Weights of a small contrastive image-text model.
Model: 9.12M parameters, 64-pixel images, encoder arch resmlp, encoder patch size [8, 8], text encoder width 320, text encoder layers 6, text encoder norm layernorm.
Training: muon at rate 0.037, 6100 steps, batches of 256.
Rows from block 2 of the text encoder of a small contrastive image-text model, named by matrix and row number. Rows with one number belong to one neuron. Each number is 500 + 25 x the weight over its row's rms, rounded and kept within 0 to 999. All counts start at 0. Numbers have three digits each.
Before each neuron's rows are labels from the 100 texts, of 14848, where the neuron reaches its largest size: "tokens" is the input token at the peak. Only what is clearly more common there than usual is listed. The data: photos of plants and fungi (iNaturalist).
# gate: MLP gate (text_encoder.blocks.2.mlp.gate.weight, 848x320), inputs 0-106
# fc1: MLP up (text_encoder.blocks.2.mlp.fc1.weight, 848x320), inputs 0-106
# fc2: MLP down (text_encoder.blocks.2.mlp.fc2.weight, 320x848, transposed), outputs 0-106

tokens: "<end>"; ")"
gate.404:480485489511536511480530491506498504493531536531523483539520480500500451481516489484535490486554448497456528475468487491506510523509527526512473472529547534541532506514563481502499473500511480474514475510467477557497485530517506457489540442479494496537474548426477439505517485492515485523457497489505494481519488509519492
fc1.404:508486507497473509522507517452482502510487512507511488541464475472500485519480521523471512501486478478508493528581555515489530484484522497500529490547486512478495519466555504539483550506428529514531503483487478525499509512533524490503482453470497519503442449452485483523547497488496547499501496511488547477469508510531489
fc2.404:517486499498553473460484559496459514474470473514451544521532533517488484521523481474474471516514487491504476468518521510514512548466509538509489486554540451527426519553523489494501533499460496502536508518505519525488467453495531516504488511495510469421468496498507484505479493520502462516514515529506482477487489456458499

tokens: "nemorosa"; "("; "ranunculus"
gate.243:475520497473471474485482481497469498488509538521502456525558476525513508508495476488465474500535504521484455477494466484508542528510454463478521504484515526496492472498495499546534489475469468521485510489431468478459497478516487531471527452549506504557555547513531514502498494506529477540503507503524534450519504494523493
fc1.243:535473476561520510497494502482536500497521490493502504498492516476483511471472508506531544478485506468511484561493553500527442450476493521459487479509471457516486552470494531459490515507520527483493493520541505530514480446468485485528495513457503503472472478514471502494478481514480558516493491502494466534516518530472515
fc2.243:548557485520535491516481491473543503484516531523464439515508503526490542512490490504559521524492500514500465529513506543553501515549521479521493515518486525497489483468527515542506509492488483503509486515537497486455489479526497474490540492468468493512530501513543485468479490473474491526478493515441520504462520517525548

tokens: "tripleurospermum"; "("; "<end>"
gate.201:476493479447478548491479515507483529439511471513543511416508519493506470440508526466534509498507493516470538442497485521531522494460522489540499505503504510496480493491481476493496502466489510542511492476515503505483474521476501496499510527504556515488497512471466540496543513506566530494517503475502553502504525503517518
fc1.201:463490494451503528478510492537485535485547438458563489428478492464527538467502532469491480494530493532506508477459501520508510513493499504546494491496504508473474533473462488510493518490506537523508524509485477551472478519500502482521504533494505500530479493506456529508526481493564527490501505482521495507512527518510509
fc2.201:527490485468485548481506485534510534557518453509557462472502511518488508471480558482483551511525495495491499437506495547485516487488532478512487470514559456459449491489493494508512561471510473518473521509496499504512463508551482484494475512551514463494483472466484503471476487481517556521449503487518515460483571504497512

tokens: "silybum"; "cerulea"; "live"; "<end>"
gate.224:475501485505478445496530461525530489519516496481496529484508452509504531548498498482462503511542485542478454477475524492480476559475510432565535502534508501518496540523508511482491530500537455512447467535459498488492524482502487482499525492472493498475469508554474505497475515525497522495493510490476505490511504479501491
fc1.224:531498520490528529516478524475482523516495511514479485514499534509509466440511489516554503488449507466522546481516475511510527452542487555423470493467477494508513479483478491523515493514481520457577531461526496498505473510476512518492487494498490511508523513432514488508538492473501458510512503520532503513468496513503512
fc2.224:489502525459512531516502544510509510501538442519484478539500493509483487458488519519514479478495486445503554461512488523508494483561506544471487483489505522510501497493502491508506497512495537482543528496535463518536525525487549493502452504464500521520521486478514492528507487447469457544502491489510475486451502477499512

tokens: "chicken"; "oxalis"; "elata"; "bromus"
gate.254:523536503491532502461433501463507523519516468503516506466509510480430498501538544521527511509539491511479509505504522442505502538508492489494541504483493523527531499471482523502449551474469527520526485537523511517478464542531509453518502474481509508495505510564530546521537566516506481496476492485490510489544513510487486
fc1.254:530554496502523497484449467467517520497503486519503500509447510462460490543494527504492518514485503503506510517491522487512518525503459484490524490500511531531522471517485520510461485470451538501508504514547494554531495520522502459527505458498513529504518525579472535508510485496517478499486480507510461488523507491487498
fc2.254:556452517480482492487457557493521505506526520459516519549497528474454494506505477507515468516496499511502522564471552478501547530523483533464476480496505510501529496498505507487492484497489477464498491534509509505487538500509522476507521443506517514502554537519526507516538489499499486437526487476493529500487559473464506

tokens: "("; "<end>"
gate.0:474513486465482500509522461510478494469504534502479496499506515487516488477471510484485489456490464481472483505537524483516453501503519513512516461510489541531539551468454503486478536482497502519521507478491497514515491528490531523474499456470509452496516489555493449476504512486487489510469483483505477524496505499495511
fc1.0:464507480462483506505532475505463480496486514506524496495504517523496499514489505489464514471522488475480520494507509520510458486510525496490498486490468509513540530483466498539471522496518515509520512461482464548493477505523509499521471491488510461504533470533477464522518509491498464509476512452509493515506506511498495
fc2.0:489498479451509553516516490459479508485498480491536555515541480471524522495495508507490482467468500468489469489506495520500491498535541502504505499514463512476521542466501462516466493497496501509536477469491491544498472515514520446481504517536472460503502461527532462530478511539489545529448438505498480524509486502479520

tokens: "("; "virginica"; "<end>"
gate.567:509501481508471471478511528491474449504497533511494491514446471528460524487498528513467509480529507509446533502511438499518511480486508487493503499544524502500453469493469512474488486496474511462511511542453492477487499504481525538496531500483492481460485489478482509489491542514506495474484463512467533483522538529490479
fc1.567:506466477527476494477511532472472441500466531497485508513450484519467548499479534502455529485513521488463538515510446514525506452465492489492510498513543506522464457511486517469470500488497514496520508556459478465499519476486504511515527528494486487474463489468498517500511526525509477470473465508455513460520540557486492
fc2.567:528513516511523477473516507499503463488514488520523476528512462514482471540517441519501458517499503541511512521493511499494518532525487506491467527482480550503501501493515529504487543512474516506517492517471500509497453489465493549519530543484482524502487525499492546499539491457549511512521512479527521491537468511498480

tokens: "sumac"; "rugosa"; "musk"; "<end>"
gate.532:454501515511511546471467482497479491513486513489477540524462547514535509488504485508494460496464532479500476504489521467507489469534491489468511458519529510563510502467526489496520500439490476526520476519466558524499506513504547488493485473520520464485454501461481500488471550542491504496459482493516501489506440503495515
fc1.532:502519523490475443538500470484501519519485518512499494520495480521474484511510566485485485519515489517496519469479482500515500506430491541517498517542487483485485464531520503519484495514501516497484465502479547543482542476482455497490524523508479488518544478547446466472551491486540452503497495450500480481482483457504493
fc2.532:505533550535445517470504488497471497476491492539496503506461536502506432494506487527507512526488525516485513483507496515529494437459532485547535534539471500485544476458494473534488463514499508525507512480539475515502505536486491498507485508539479550503552500525527502534484507468527451503510494495493524521456514506497491

tokens: ","; "bugle"
gate.303:471509506476435491523478491512465460537499574498514493510549549490472481500500500487459510546483490516477464510490501512485511491512521499423486500550481524525521497509485516472525512461512487514489468442498457484474465500469501507520523520508496485494510499489547498545450533520493476493496502515484508495511496529526487
fc1.303:462519508510475459505507488520452528493515491484523485467534527486503486459504527472481505564476486533483487516490491511482517503524515503482466469526492540511505484489519475507517535453493515481501546474516467497500504523514504536529492516505511551477480522479533481521454523545492453510474510464459502484477524534495475
fc2.303:489470469535485502451490523505521523478439502483523517483522497465522447484535504482462486461552489506456502474514533432476441518490488514519491510484492490518480504537500502454492518529499485558511500497508519470527481489492479485515483513515509475514483535468486538480499525481548512502475462504470516517502464514474508

tokens: "("; "<end>"
gate.521:473489494540469536509503492515484518511524496536509466472532526507479488511482487484460550522485506500514511498510501469491487465511491540532476529528501515469550444499479507535517518474513479493495466494507527472490524528488549524487486485501525497510532551508495502476468482467467526516453512521519457475496503514525464
fc1.521:515523427470490526525501499513483474517474513497499447520485434506503520489515491527519474520504460503514459483507493504515490508516479473460510444528461492464522557491499539519487458507468526485524551486469486507524525501513457528547569511490458456520482488478509454458509452566509455493555514496515500548507475500469569
fc2.521:463511502487481495500475540518467538519486491527498533492545474503546537497507520479512462471457453561452469511515475510539532522500517471455503462494469514485461524506484460480521518467478515504484452538496518495491469512528499484538471541527504491537496492450492498495496470514506489510521538529520516520515510512496474

tokens: "vulgare"; "cholla"; "<end>"; "cactus"
gate.453:521523516497489558529462488526465480518482493482488536521517491498501504507509487532516515458503538470478514493440477507483525499511515497499507524519494475503474543475472490475481511489533470498498498456510484505500471513507503516473480466528526487507493499496456493515520524517475513471492549525550486473530511480491463
fc1.453:525514504479499545511472500528467484527467459492502528514531499525497490492513519524503486463504537478498504496437457511459501516505506512506485539533492470520539528480478508470502507504508472519502480452496497514491479506540500522474488455517536496494518499489452509505526531513473507484517534498528480513543523493487458
fc2.453:497482468452518518511513473475491466447483472526465522504502496507526481510494501514482536518474513492480498491493510517478467480545525548519489573518509523546473510497528511537501522537486529545503484487465537436503500508469500506469464511498509503506516521519526487554515503484467487466493484503489561505524501529511499

tokens: "("; "stonecrop"; "chicken"; "evening"
gate.683:512464497488512475474488512539538450492500517470469481518509499461502511481478517485516531475566508490490512473492512504483524539518490510526491443509503482504470520524509486493538518496504506536492484495481494549487480473462512487526510468491525476519528484523494489505501505516466493479479529515489528490508525508497452
fc1.683:502476466538488558522497545444496523503457497472516491510497452506493530495521467495516458537472530484502442489508504490517515486524524524517521495477450498487533516507481528472493465504461507506487508476516491482464508531534496478484521524538486545506491464475505465505499518489519480529515506479529445511459512539499515
fc2.683:522494502473495499527503478484476455509487476503464477526518482483502513507516540465476526516509514522504509515515517505490523484537468521550501469550510480496479491491511491543485540501462527522510483529536492485476538462470477528534468527443487467540495539500473474513531507481515486500482491558486486505490467479493486

tokens: "("; "<end>"
gate.342:504494474526513473514455455524505471527515532458485523518504482531521501532516518545515516503507519486493495496503527519481479542474467448496507507475565491510504495512517492475512515450487482482537515516486508544477541506454481516483411501490480496478509468489489488528531516472510515476489496496465524519541490461537484
fc1.342:475430493504511529510515497452502512506510454514483500472492507501478484471463526460524479447500491479534502478509506524526478524508490515493485502485470504479515524487488502534536480532563532497469492502463492512535525482527480513480543515471520505501538495526507499471462494510467519501524493512541480508483523523462514
fc2.342:463512462486500485522502504490519496507496463484490522465502510570517503487509485445507522498484536520464479481531536500509457502487500489497483488526473482535539528490522501499500503473491518483460489487497511505501523510517515519470490512541486534453553515485464472509471537498521486495555520534508529518494472556521512

tokens: "caryophyllales"; "<end>"; "lamiales"
gate.552:492509497514534516512539491471495526508487498508542537531504505511484465488520485518480472464489504497528503440474526446520513498497493473522525480510532486536520487461469561485513561468463477442476479508536500499491534566525486483507490495470520494493460501514531467508514503545469518485474470500521504514512495546482566
fc1.552:492513469509509536538534511484505515492502493530528543533509526496472466473507484525493460474481490482493502442471497450521488487481501476512530466494554498537506478482481540472499528458488470431486489515527477508477524576545511484499474500500503504492463492530548473480513488544493507458482473492535492511512509524483568
fc2.552:482481475514460509502535522507508525508504483555536500541490494499472485512517516524475508480503486492502446471503492470503495487467534483515456479539525521479514507525501448525522493487493477462484489489503489545485471581511495531517504520464472500499490495499476504534484467528510508508507515509522439521475473522500554

tokens: "sumac"; "willowherb"; "rugosa"; "<end>"
gate.228:484487477529498522488489486509528512519497510521494477494522485492523506531543491515512523474475513526478493464549511525517507483502462462506480517452462498535487558516535549510541496475489458480470490499477505431475473538523475469486474486517522544500481476478501497462504501523460557463477498523508503498558490483518481
fc1.228:503515514477489505539506509548501499491491499472537528495493529476498469503459485485509495549483459496508478559477489500477477490505515500521507494535529481480500445490440469515480528524523513509538485501499500540501530464446482505509508504474459458499510473511539512560512488453515484522515488457487512493454514519462532
fc2.228:521502471526464477502472519512471482463464453481524501452508500522501509490504492499500471517500500457518459536441552460494531510504516497479531510523497507498499513510519452529480499485484488465538498521520514540555506529539502505519537498494487456472527533529466519500497528481480508473438508457497491567491506491500511

tokens: "asparagaceae"; "<end>"; "("
gate.423:478483505510509524483503534478482529542511511502512493519492450492490509513483487544465505511504524503478490507552526503471562548525488441487504485465474563502485513503525486514491516499490494550501496503512445497513478470526488450511501479512545491504505508505494534484549494499495496473509524513495483440505505514537516
fc1.423:492509471508492451520479490542494463500464513518489473476498505537501506533501526485560473450515484514510504459485508497484456524508504483523490495532534444491484509506498479442518519450528503498463508513519490512525502514522514522502489520489506497507511491516524496536462501510467496511498540484475515551478509480500531
fc2.423:447545501474480530484536497498482471496453453520478472505486503452525540465510468503484494542503496476507512496439506523475484476539469532454439485459517476421508508528479495511513501471482508493434494493495502485481483522506505502511431527476473438502530517459515482488485477530536507519530505487520518492488474505495519

tokens: "lady's"; "<end>"; "primrose"; "alismatales"
gate.544:521509505438479493486479426533458488488508512499498552504485525542488470493529541467499514507524496497530569536516481493500512465504520484523482471513527500516524495496519458572501521505492515522482472534507525479490487545516507488466506524454445473493507473477466481533475548514493510485491523479465487502549502463486484
fc1.544:525496513436457497501495436518456497473511516471494555508485527544477473491512532474489519520509491496532575533513500485519530466504518472498487476501527491517498484493519470565504500497475504533471472552515526497486501535509489500482502515459436466501523485465477489529486556510488484489484541476489484502558505450476457
fc2.544:496460544457490472502506530485487498503500511509503521534442497489510484448450498474516511526498490476495484540511534528477532526511484488459519452501532489484498495531511500517523498490468453509438505467516532497541467530546493506544497512517472490515556463522515511480491513466485480499500523470543484511556469462487494

tokens: "anemone"; "elata"; "<end>"
gate.555:519529501496482496479438496511490500535485503507533533508518497476518496477509499490522488500492543509536486498485491457471562489485455499533505498499497532497522498499502530531468501492479488471499480497530484567497508553495510490507484449472495548509510562499541480533499488496519453482459507500540461473475477480505493
fc1.555:475462466506513505508537522506507474508525519512498468497491517524514479514460484508480486500500489532496490487511503567509479512484536506445506481500537437485459520486501504528529509555511523525471510489469494430485505455437468516469481549499505478489459483501477517470458508537502512501528502517511517547484518531494486
fc2.555:472517481504495511505476508530504468507503488551472498506607498492509504521509531489498536467486500463478491456507485503507533514495492491502502506493509493512476484509515464517519529503497454471436520509494536517500515493521533513491460510478510530480509499504501460522484463474527484488510502532486482525522457485500511

tokens: "vulgare"; "annua"; "rugosa"; "<end>"
gate.16:491512526505531477461550534540497522504530522487488483510500501501452532543495476499536511481475557453513506530496488522484479502501503476484486451487469543499484491484526516466479489495552472512504545494492468513514501499515457525515495509514512474507539526451492529503533527519460450462516503527511495532515497448505513
fc1.16:546493447474517498516510488447523474465509463528507511480483490477499522506519513499505503519506520491523475468478463461473534500495494499487529481518465527544466507481509489482466519503495506492478494477513525501506453461499517502535499515515468517506523468506504516526523487526511494566504480500503511514495545505523547
fc2.16:502510492524551521495512502512483475456467490481457502511497518498516502531491464518546459500491518527510500536523477545439494508477487513498509447541475502531482524482497506467501527486533519486477539490490446476497496508475487507532512536472496499515486458511491509527465457556492466526498503477513484492517520468447511

tokens: "<end>"; "castor"
gate.234:506472499524532525522560494498515469510511488496503476554517506531492495516484482468534528492470481460507543510503532523529475470496478475497520512437491474498492496501514529504486537513500533548536514499504490452495524504501476537493465496454454510481534510494500499495488515460535510523472465485489525540485479496498557
fc1.234:469475514533549485467517516489472438497506485506501516504519474540492495513485459479498493497491449495521500514516486538562498460478470480494489487482488486495503535532528512494530512505514505491522498437497516481471511516497434543534495506505435508503464519529481485502484537450503503494498500514481507515508526473502517
fc2.234:511482496491503510467536510530531471489504493475482495538500512491505459489471477486493532468480526481521521523510514495526462527474501480461499495534492467483499501556501525519473525457492505475488532506512531500534473477552534513535478470465502495492548512535487524503493518522479511499562470489516509482479503503419501

tokens: "("; "cholla"; "microphylla"
gate.727:488500501486502527547494462522501502531456529489502470509490467471500508511507505471467514474502520520526485486467544546510507508521453527502488468493512465454486506484492483472486479513497486431513504514506512507524517513483518499493504502469443486548498495522454494449521478498504515512507514501461505479530499533509496
fc1.727:510516513529521535510496502552493501522503522515517482504474507487466442503508524520502492514534512509511495491465527483478496534477478525481469514498517509457461499497448501470487461547503463503468505447505525537512505463509500507487493488537445466502480480558491497442485515495455465504500551508522469457507487522508533
fc2.727:508506505485487526467513499508497461494515516500493510525499545497468520475503515456513481494477477499491505505504460505492489516471460515510494500453445484448552514516466514496505543557487465475493486518454528531527526485490463420532468522539480474492470501477522449482501535493524484503515505549516516470497465516518549

tokens: "chicken"; "<end>"; "elata"; "oxalis"
gate.276:498485491471489511508478457482492490509490486464510485507500521453431517505534504539498508525478480461498471554535511490502549493524501498512522499483503531515510528487481489506516456485507552511505495517512481491484500473489484491534474486499527514497499478571480520502530507481547507460475495491518462490517499465492480
fc1.276:438513501448511494516502448482480450496465518496475465535498531470510488487531498516459468467496525490483491495546477544507543490509523527513503526489502502483529512504478458516535511520492520530509512514484456460501459484489461537518498541486546469450473494521463510495484476486519471487546473449485498504515468504490472
fc2.276:482446491546489499516483542496493491500504521499490507478491475550529515479481513497496524542456470469498534472508519521469496546481546497475496542508480552514441493484545522526488507497501482495480511477493543472515515469454485498450467519495486488489491459479468518506520507478486514511534503475490494469479509482464457

tokens: "reed"; "<end>"; "primrose"; "polypore"
gate.487:512504496517471481481474485540477475507524489484523522488541514480470529521514468501501488506480495469478502493507501504484438501505495520522481521442502541479459481506538456481465529501511513485491526525503462487538549486493455509541471551488481503568491447528522470539485498497506475560520498468497497522528528507530508
fc1.487:496494515491515514529497516503536511461470531508509496525437519492547489500484503511498512523522516535527535511467516488536555494471479467504520475538495465494521523510483544497534476511503502517486477485478537502458469538491547489456514491504523500436525537478484524451497515487501503448481463514555475497455487472491528
fc2.487:459466497506455487566558518480498528496424498459483471496488509487542494460517517503517507516476532518531554494522507461494518513511489487483481503501522418492463477487501522497499491495461477497539519510488482466447501495508463491510469483492494502530491486493495520467483520502489520506459483503511509558506477490509516

tokens: "vulgare"; "cholla"; "<end>"; "cactus"
gate.492:505498501509500538484540508545467494527490493543492520541501487533534502494500519496494494440479501485507506479463481500456518526528508520472490523483506493487524532503463528497497502504489488539505461470498500518464490493512508531487498452518538487533479493490458511543507552547460503491534508534536467475499482501522460
fc1.492:514497535488472518488510491518486474519494473521480529561475500520521492485502496500524506474489509490478490459462503473449530519512511515469464538506483468496529518479488494479498518486527461505489496467491515508475508506496513562470525462511533514541498529514451494518487556526472512486518489519506474484524490476514490
fc2.492:488455475461458494538490494520460493475522518467515473480528503501471499480460523478469522491496514492484494446485494487513533499532514513525502523535554519487479486533521516491446501559502494521527502502462494489543528513502509490485521514518519461494510545508469498528494510511501541470448489509478526479510486498508468

tokens: "nemorosa"; "alba"; "<end>"
gate.676:446533424517490495468528550463497501521522513525473541483516458489503489511517507504481484560520452504458516470512543487476544481483546467511528538495508512523513446475503496513521472527529506475474487455489460500468476515502494507531460498506508503448487497503518477509481521475514508481518466521507503497470450530520475
fc1.676:569473508507516510487476431479476498503480469474519475511454508498535454475524532550513536493489491511504512544495522488528530457536495523555465535493467510563469547528543496472503525508513468479495523478483502535507521514525505522511502471517479505475522483513468501475544471522469490506506454535482517451504504463521518
fc2.676:553513459521508525506518455465505472501514535508480505528530552429536529504463497526538509544469517493522509526551533487475460463533505515556505514510502503511525492504553521499484525482476509467520504518540502534516523473475495514555511498478459483537505492482500531464530488542451504543483480490486524463468498494489489

tokens: "caryophyllales"; "<end>"
gate.225:478501526504489484515507503514543546509449477480545507523513514479511531500503531480547515511488494526540559537429466531528496432520499510524570469518522478529522514535512486559463529508541472498509501552512474525545550535491450488498526473529512486488495541517500486520511483495526471473480478504485492489459548504523540
fc1.225:488507535508475464532510489483502506526470476472556524479544529498487505476487495460526505511524491514481514548464474539569498457485541520506568503473501541524541499524507510541510527554511474503503465558508470507503554519483456493454552484505501476470490508513494497497502453495532524464504502507492507513515546470502488
fc2.225:467485517492519469515514514486526508517522509506541486515471525500488485476489504559513498530492532496489509534520511547484544545516537472452547537536465547496485490502498491475521481491519478508488506456476515461472501531519496458461468508507486508468500507474470469515482512519490457480518468505464503503501481492464470

tokens: "silver"; "<end>"; "butterfly"
gate.204:504529489505501541476483499496525512481492493474479515506535438478526498496511487508507505475440452532501449471474506490483507479522515507477479518474485550545507500517536470485531522501499550524516471474516494499488522463487492465482520490485488489507500472463530512507505483480519529507494491452498489491531469528454489
fc1.204:498516510520497513523464506527482467491485459443498464504525504486523493484516536526467470483464462541541515467521492473440502492489488504462526528486507531496532455480510493469510493552507513497533464502518513466524518457464460477425518508502516499453513486531514519493555436513532480505503480470503484473514470527482519
fc2.204:469492526482542434433482535514437465547483511486478481509491453525488535547523473521516487499491517525506519526500523504512536505475492516482473516500489481508471494503455519572491500491540512501509542520432492492469506534477484487567527501505493505508479549519473530476492504504504525496465523525467470484534505499494526

tokens: "sumac"; "willowherb"; "rugosa"; "<end>"
gate.441:476460443507498526455524512475484518484493546547484535491516448523493521494507512461516501462507530477511506469549520519527543527514512517486462475462479514512497547539521555497511484460503444510434461510522498499484485552511508488528514471510502521477471508489508502442508544511493528467493501482483499503564509527511489
fc1.441:511513494497500457530476475488515494473487476461499462533515477523499455504492477488508492537485501482516513532502522488510477468510523520521472532498516464495514467482497482512499523543491541516495490505490489510513516473483501490490507535479489439536512506493504534527502521453529476506483468460453519496467499464466504
fc2.441:462542551492507497528512507502466519502469502503537517502531538509497507499504480494532494512494506491501508520463495489501490491500557495545533492521515498519436506468465473541488460505528500475509521473493507525491512498503470503514497485474543530501525501514482496530500471545478492498497476480493505561486517497534454

tokens: "cherry"; "<end>"; "madder"
gate.638:458504466507513492528480573532468518520491500506539499485472507475562474475498512478431515512485494450542497503518483486503474512524518493444542490510511517477517459547471516459479509518472455497492495500437533493513508540454486518514462456491474504508485531492516512478498569481495482520461500516494512496503523561518503
fc1.638:500505523517484457562547524519449509520514502508539428467460532524522488501529477509483472474519530515528487525506515526519506511514526511489500523517509560475517428472472521513530521521462494494494494490496553498499506564513491481507497509507522503503473519458512522454488530492482477531481496511440548528491524502524482
fc2.638:523510459481525535545561508493509501492485485460541500523544520561474493536483505543519490517477509474505507525464496523531530521481535472501464580522446460505522485494510521477494467505500484482497490488480465469458482475509485460461464509543513462488512510474528513508508480519471480505518497496437464503500502480496481

tokens: "silver"; "<end>"; "butterfly"
gate.333:514528435512526493504483515482506495487544483484502476496499498519512503488528498511540479463514506468519493445464529507478514473493531478515466496474496519468464497483521474543530475516501448496555463513501500534493528515509528488462536470522480486488529500535493485494547504526536504462473509458492474539527510563526546
fc1.333:485469562492478497487520479526494496520449520517482517504518498477492479500487490503450513541472487520483517560541470508533490515500477529500536531535510480519543506527482550459482520476499538502453532481492486460511479488486466510525458529477514505504487502466516522517446519475451494541531493539531533478474480437468464
fc2.333:496449499470485516488479461513526527510508480492569518466548451516511521512492509473480509524513464472479501501534508525542470477492506534517470496538524497517535503470500509495502502493479471540494498500533498509473467581551503485466469510558464480512537470490533485542451497504500507555527522492484478513476496463567512

tokens: "asparagaceae"; "("; "<end>"; "pearlwort"
gate.680:494522514496466531504522482489510518519539507524485478515506461520546509496547444515467514507528528467471500497520496488488510492513515511480537517474512565515504490454509528511512536538500498480523436496484426486514472405498543489497543503509531506470504501480472485495509487517500498479492452530534494517491490556532453
fc1.680:496486479520489473492495502513505489483453469490506500503524515493488485514453511474536496505506478502488493518470469517487469515488507478530506504523523436517509520492465465516535480466492488528501569539493546548512499591461480519496455500500485490500494516485529514547490515485514473517510512477501521509486526471480523
fc2.680:475505464490504524534499486492518485513462475472477503478505514492486516522498504500527507468493480484516515498458477519525520509520491549508525466482505503487486520497468482508512489498481486507487453493529548511529514534468489523512434507521490496527512486475500501553469527512545494500511500485491496552510478471501502

tokens: "nemorosa"; "alba"; "rabelera"
gate.171:455466507520525490534498509518484518533512483515466524487485478548535513480502503456515495487456509522474496461526527487495479457512482512500490502528549465523491530520489497488493493483530514489536442549470489511507501489450503501459528544530453482505515507518539472515489510538480481459484482499542489524488474524510516
fc1.171:491522463494492498498517509483461477444492511527493503502478460526550551477512478494511476505504503485445511484484511510464496508492459493502546514486521489503502529473508493467505531505547481512524430545519484468460483496472491508499509507485472519501505508521436503526510479495493471467483511483504474502504502478507509
fc2.171:504459518557471497482500514531491541506524503495560517465499478505479524493509540504486503459511488492563529519446478529492469505461505506502484529469499468490491500517483535493481510503497462503519467539504493481482516483534521489522491492490547514480517496483485526485469524521539607510487529467479468496501476526536450

tokens: "silver"; "<end>"; "butterfly"
gate.475:512494537489533510503531511525528456497547505456452468468500545522503507506529514471506494524507450494508458444455492537501525474457525479526524495477507515495518519569518489534495469512472491463542454482519506504489495516506521498466479476518505508503483471523506512481527470519513520460483525479475451502486523520524481
fc1.475:504507496492487502488529505509531446500571512445495477525500503465469504505482513479507511504537493518513449420510535539445506479509516496502525528529493489523478532544530494516527488510478467504499492485513517502476487532508530506486502474524513509514503468519512513490493519506465523464463519439508461531479489497516502
fc2.475:524496506505483513453525473578489560501479471528458468491492504516494500499542483494493498519520541541490561520500512479486506507503469479491484465502546551490475498479523452468530485475496479516566517472481526460519484460469494533485492464489488467491498474483513499444557482486486480520488450487513505508482523524469542

tokens: "lonicera"; "<end>"; "alba"
gate.284:479516481538522530486515510519501539495481485510513469517491474460466488547530517497545479513453484514496497513535516486459498491446548496526469476505547531504507478452510504545517472491505498525520459531497485480541481491490536516531536521535484510502534486519500543474507506517480455451498506512478504491523506511460489
fc1.284:510527547485506487493459470519463488482509479491486487498514568520517499486476478495455499499538529450491511486503522490506496508551478488481502533476467466503480577529473508456531528518490498519500552463495522501459507502517458492489480461490475485514478490477468506498474479491529527540508481471533487511527508490547511
fc2.284:512525491518493482503502525419499472459511542525485484509506516512510433518472481458535495513528513517460525521499504509478474464460513473473486494526522472514501516519516492494507491501451523490517503493462508519493503515507492495526473475493463485499506505517529446541480466549500503476486457478444501507506511478494496

tokens: "<end>"; "cherry"
gate.414:505500488521517477505497509510510518541484494472532467547543478428486527505480482500470507518503441475586525526489470529543460511468491502488505550477497483493483486486475480469492499489491491552519460489511467520535505500547554509475458511479474471502501493478469488530557488531476515537519490509492458485510498477511495
fc1.414:523496488502519493489432493518474458474476505527504464515519430518466496480490535481486490502511502517552481501464486482473453529530527492496509540546487504463468501552502504526503518490461515554511444506490467542504504473499453498501460519501536504489517485455525526519466538528512512509495443506509519481508491455529563
fc2.414:506530495478490524509483536513505480541499519441531454528483489465526488515491516464524463504508484473542545459502499513489534456499526490524528496518532498523475535506490489502496467483475437526442476479471493500499481492495468498508469441523528478470487446444489490511528514529501484506468499500487473502537492478492546

tokens: "caryophyllales"; "<end>"
gate.110:466495502509488489511484506486496510498496499494530490482493521490471495484492460501537532493498487524505526509488508517556505430504502509496568491510515567499492545509560473505490552533532481485505467514510465511527521500474463508454509476508463515514492522513497492518494434528514470447477510501491486481506519485457515
fc1.110:516519517488515527490501481487499493491518500514476505499507505538510499520525525511450453501527523513505489498514476484430483540492494500511428524466496471495506483484469506491497479481471519524517515468474544504458481517539538511550496507504525449510505462475506521479510559484504518527535517499513516539495475496523493
fc2.110:517499498496521500493474481518507481446521488510481490512512485479521495563552511513472507540510522504526503455471472491488508507461498504537459464459502470453475470494496531488492470485486512573545506489540495503470486443518514531499506524523483513523494509514523487529486513485499551531513519489519505492545468504536504

tokens: "caryophyllales"; "<end>"
gate.20:480510469497481473530498527491503510510463503496536509491506530480480510456480480500535530490504482536524524507486497503543497443507504516486560481483508545508517509511540492518490550542527489454501488535504479487544527520471473491471496473485457517500506532499492470542482442535502459474474514517477474462508524496474499
fc1.20:522524503481516524467492475519510492489525497499475489486494487514519472524535500531450471509533518470502504486501487470450496525474504490516428515486481471499481497480476538485501487479457530533519527475485546488472468509524539521569492515505525483514514435486526514485506562500508534503527499497503498538482468495515496
fc2.20:558484481486489526495486483524477492472510488499515515516525486477541522544540531491480477515499522513539484486487446491430482512480488519536468491485489474487491467504503498517474484486467510529529539501541494508460487429504528498509515532519492501531512511506519502512492507492477550548501525494531509495505471501569507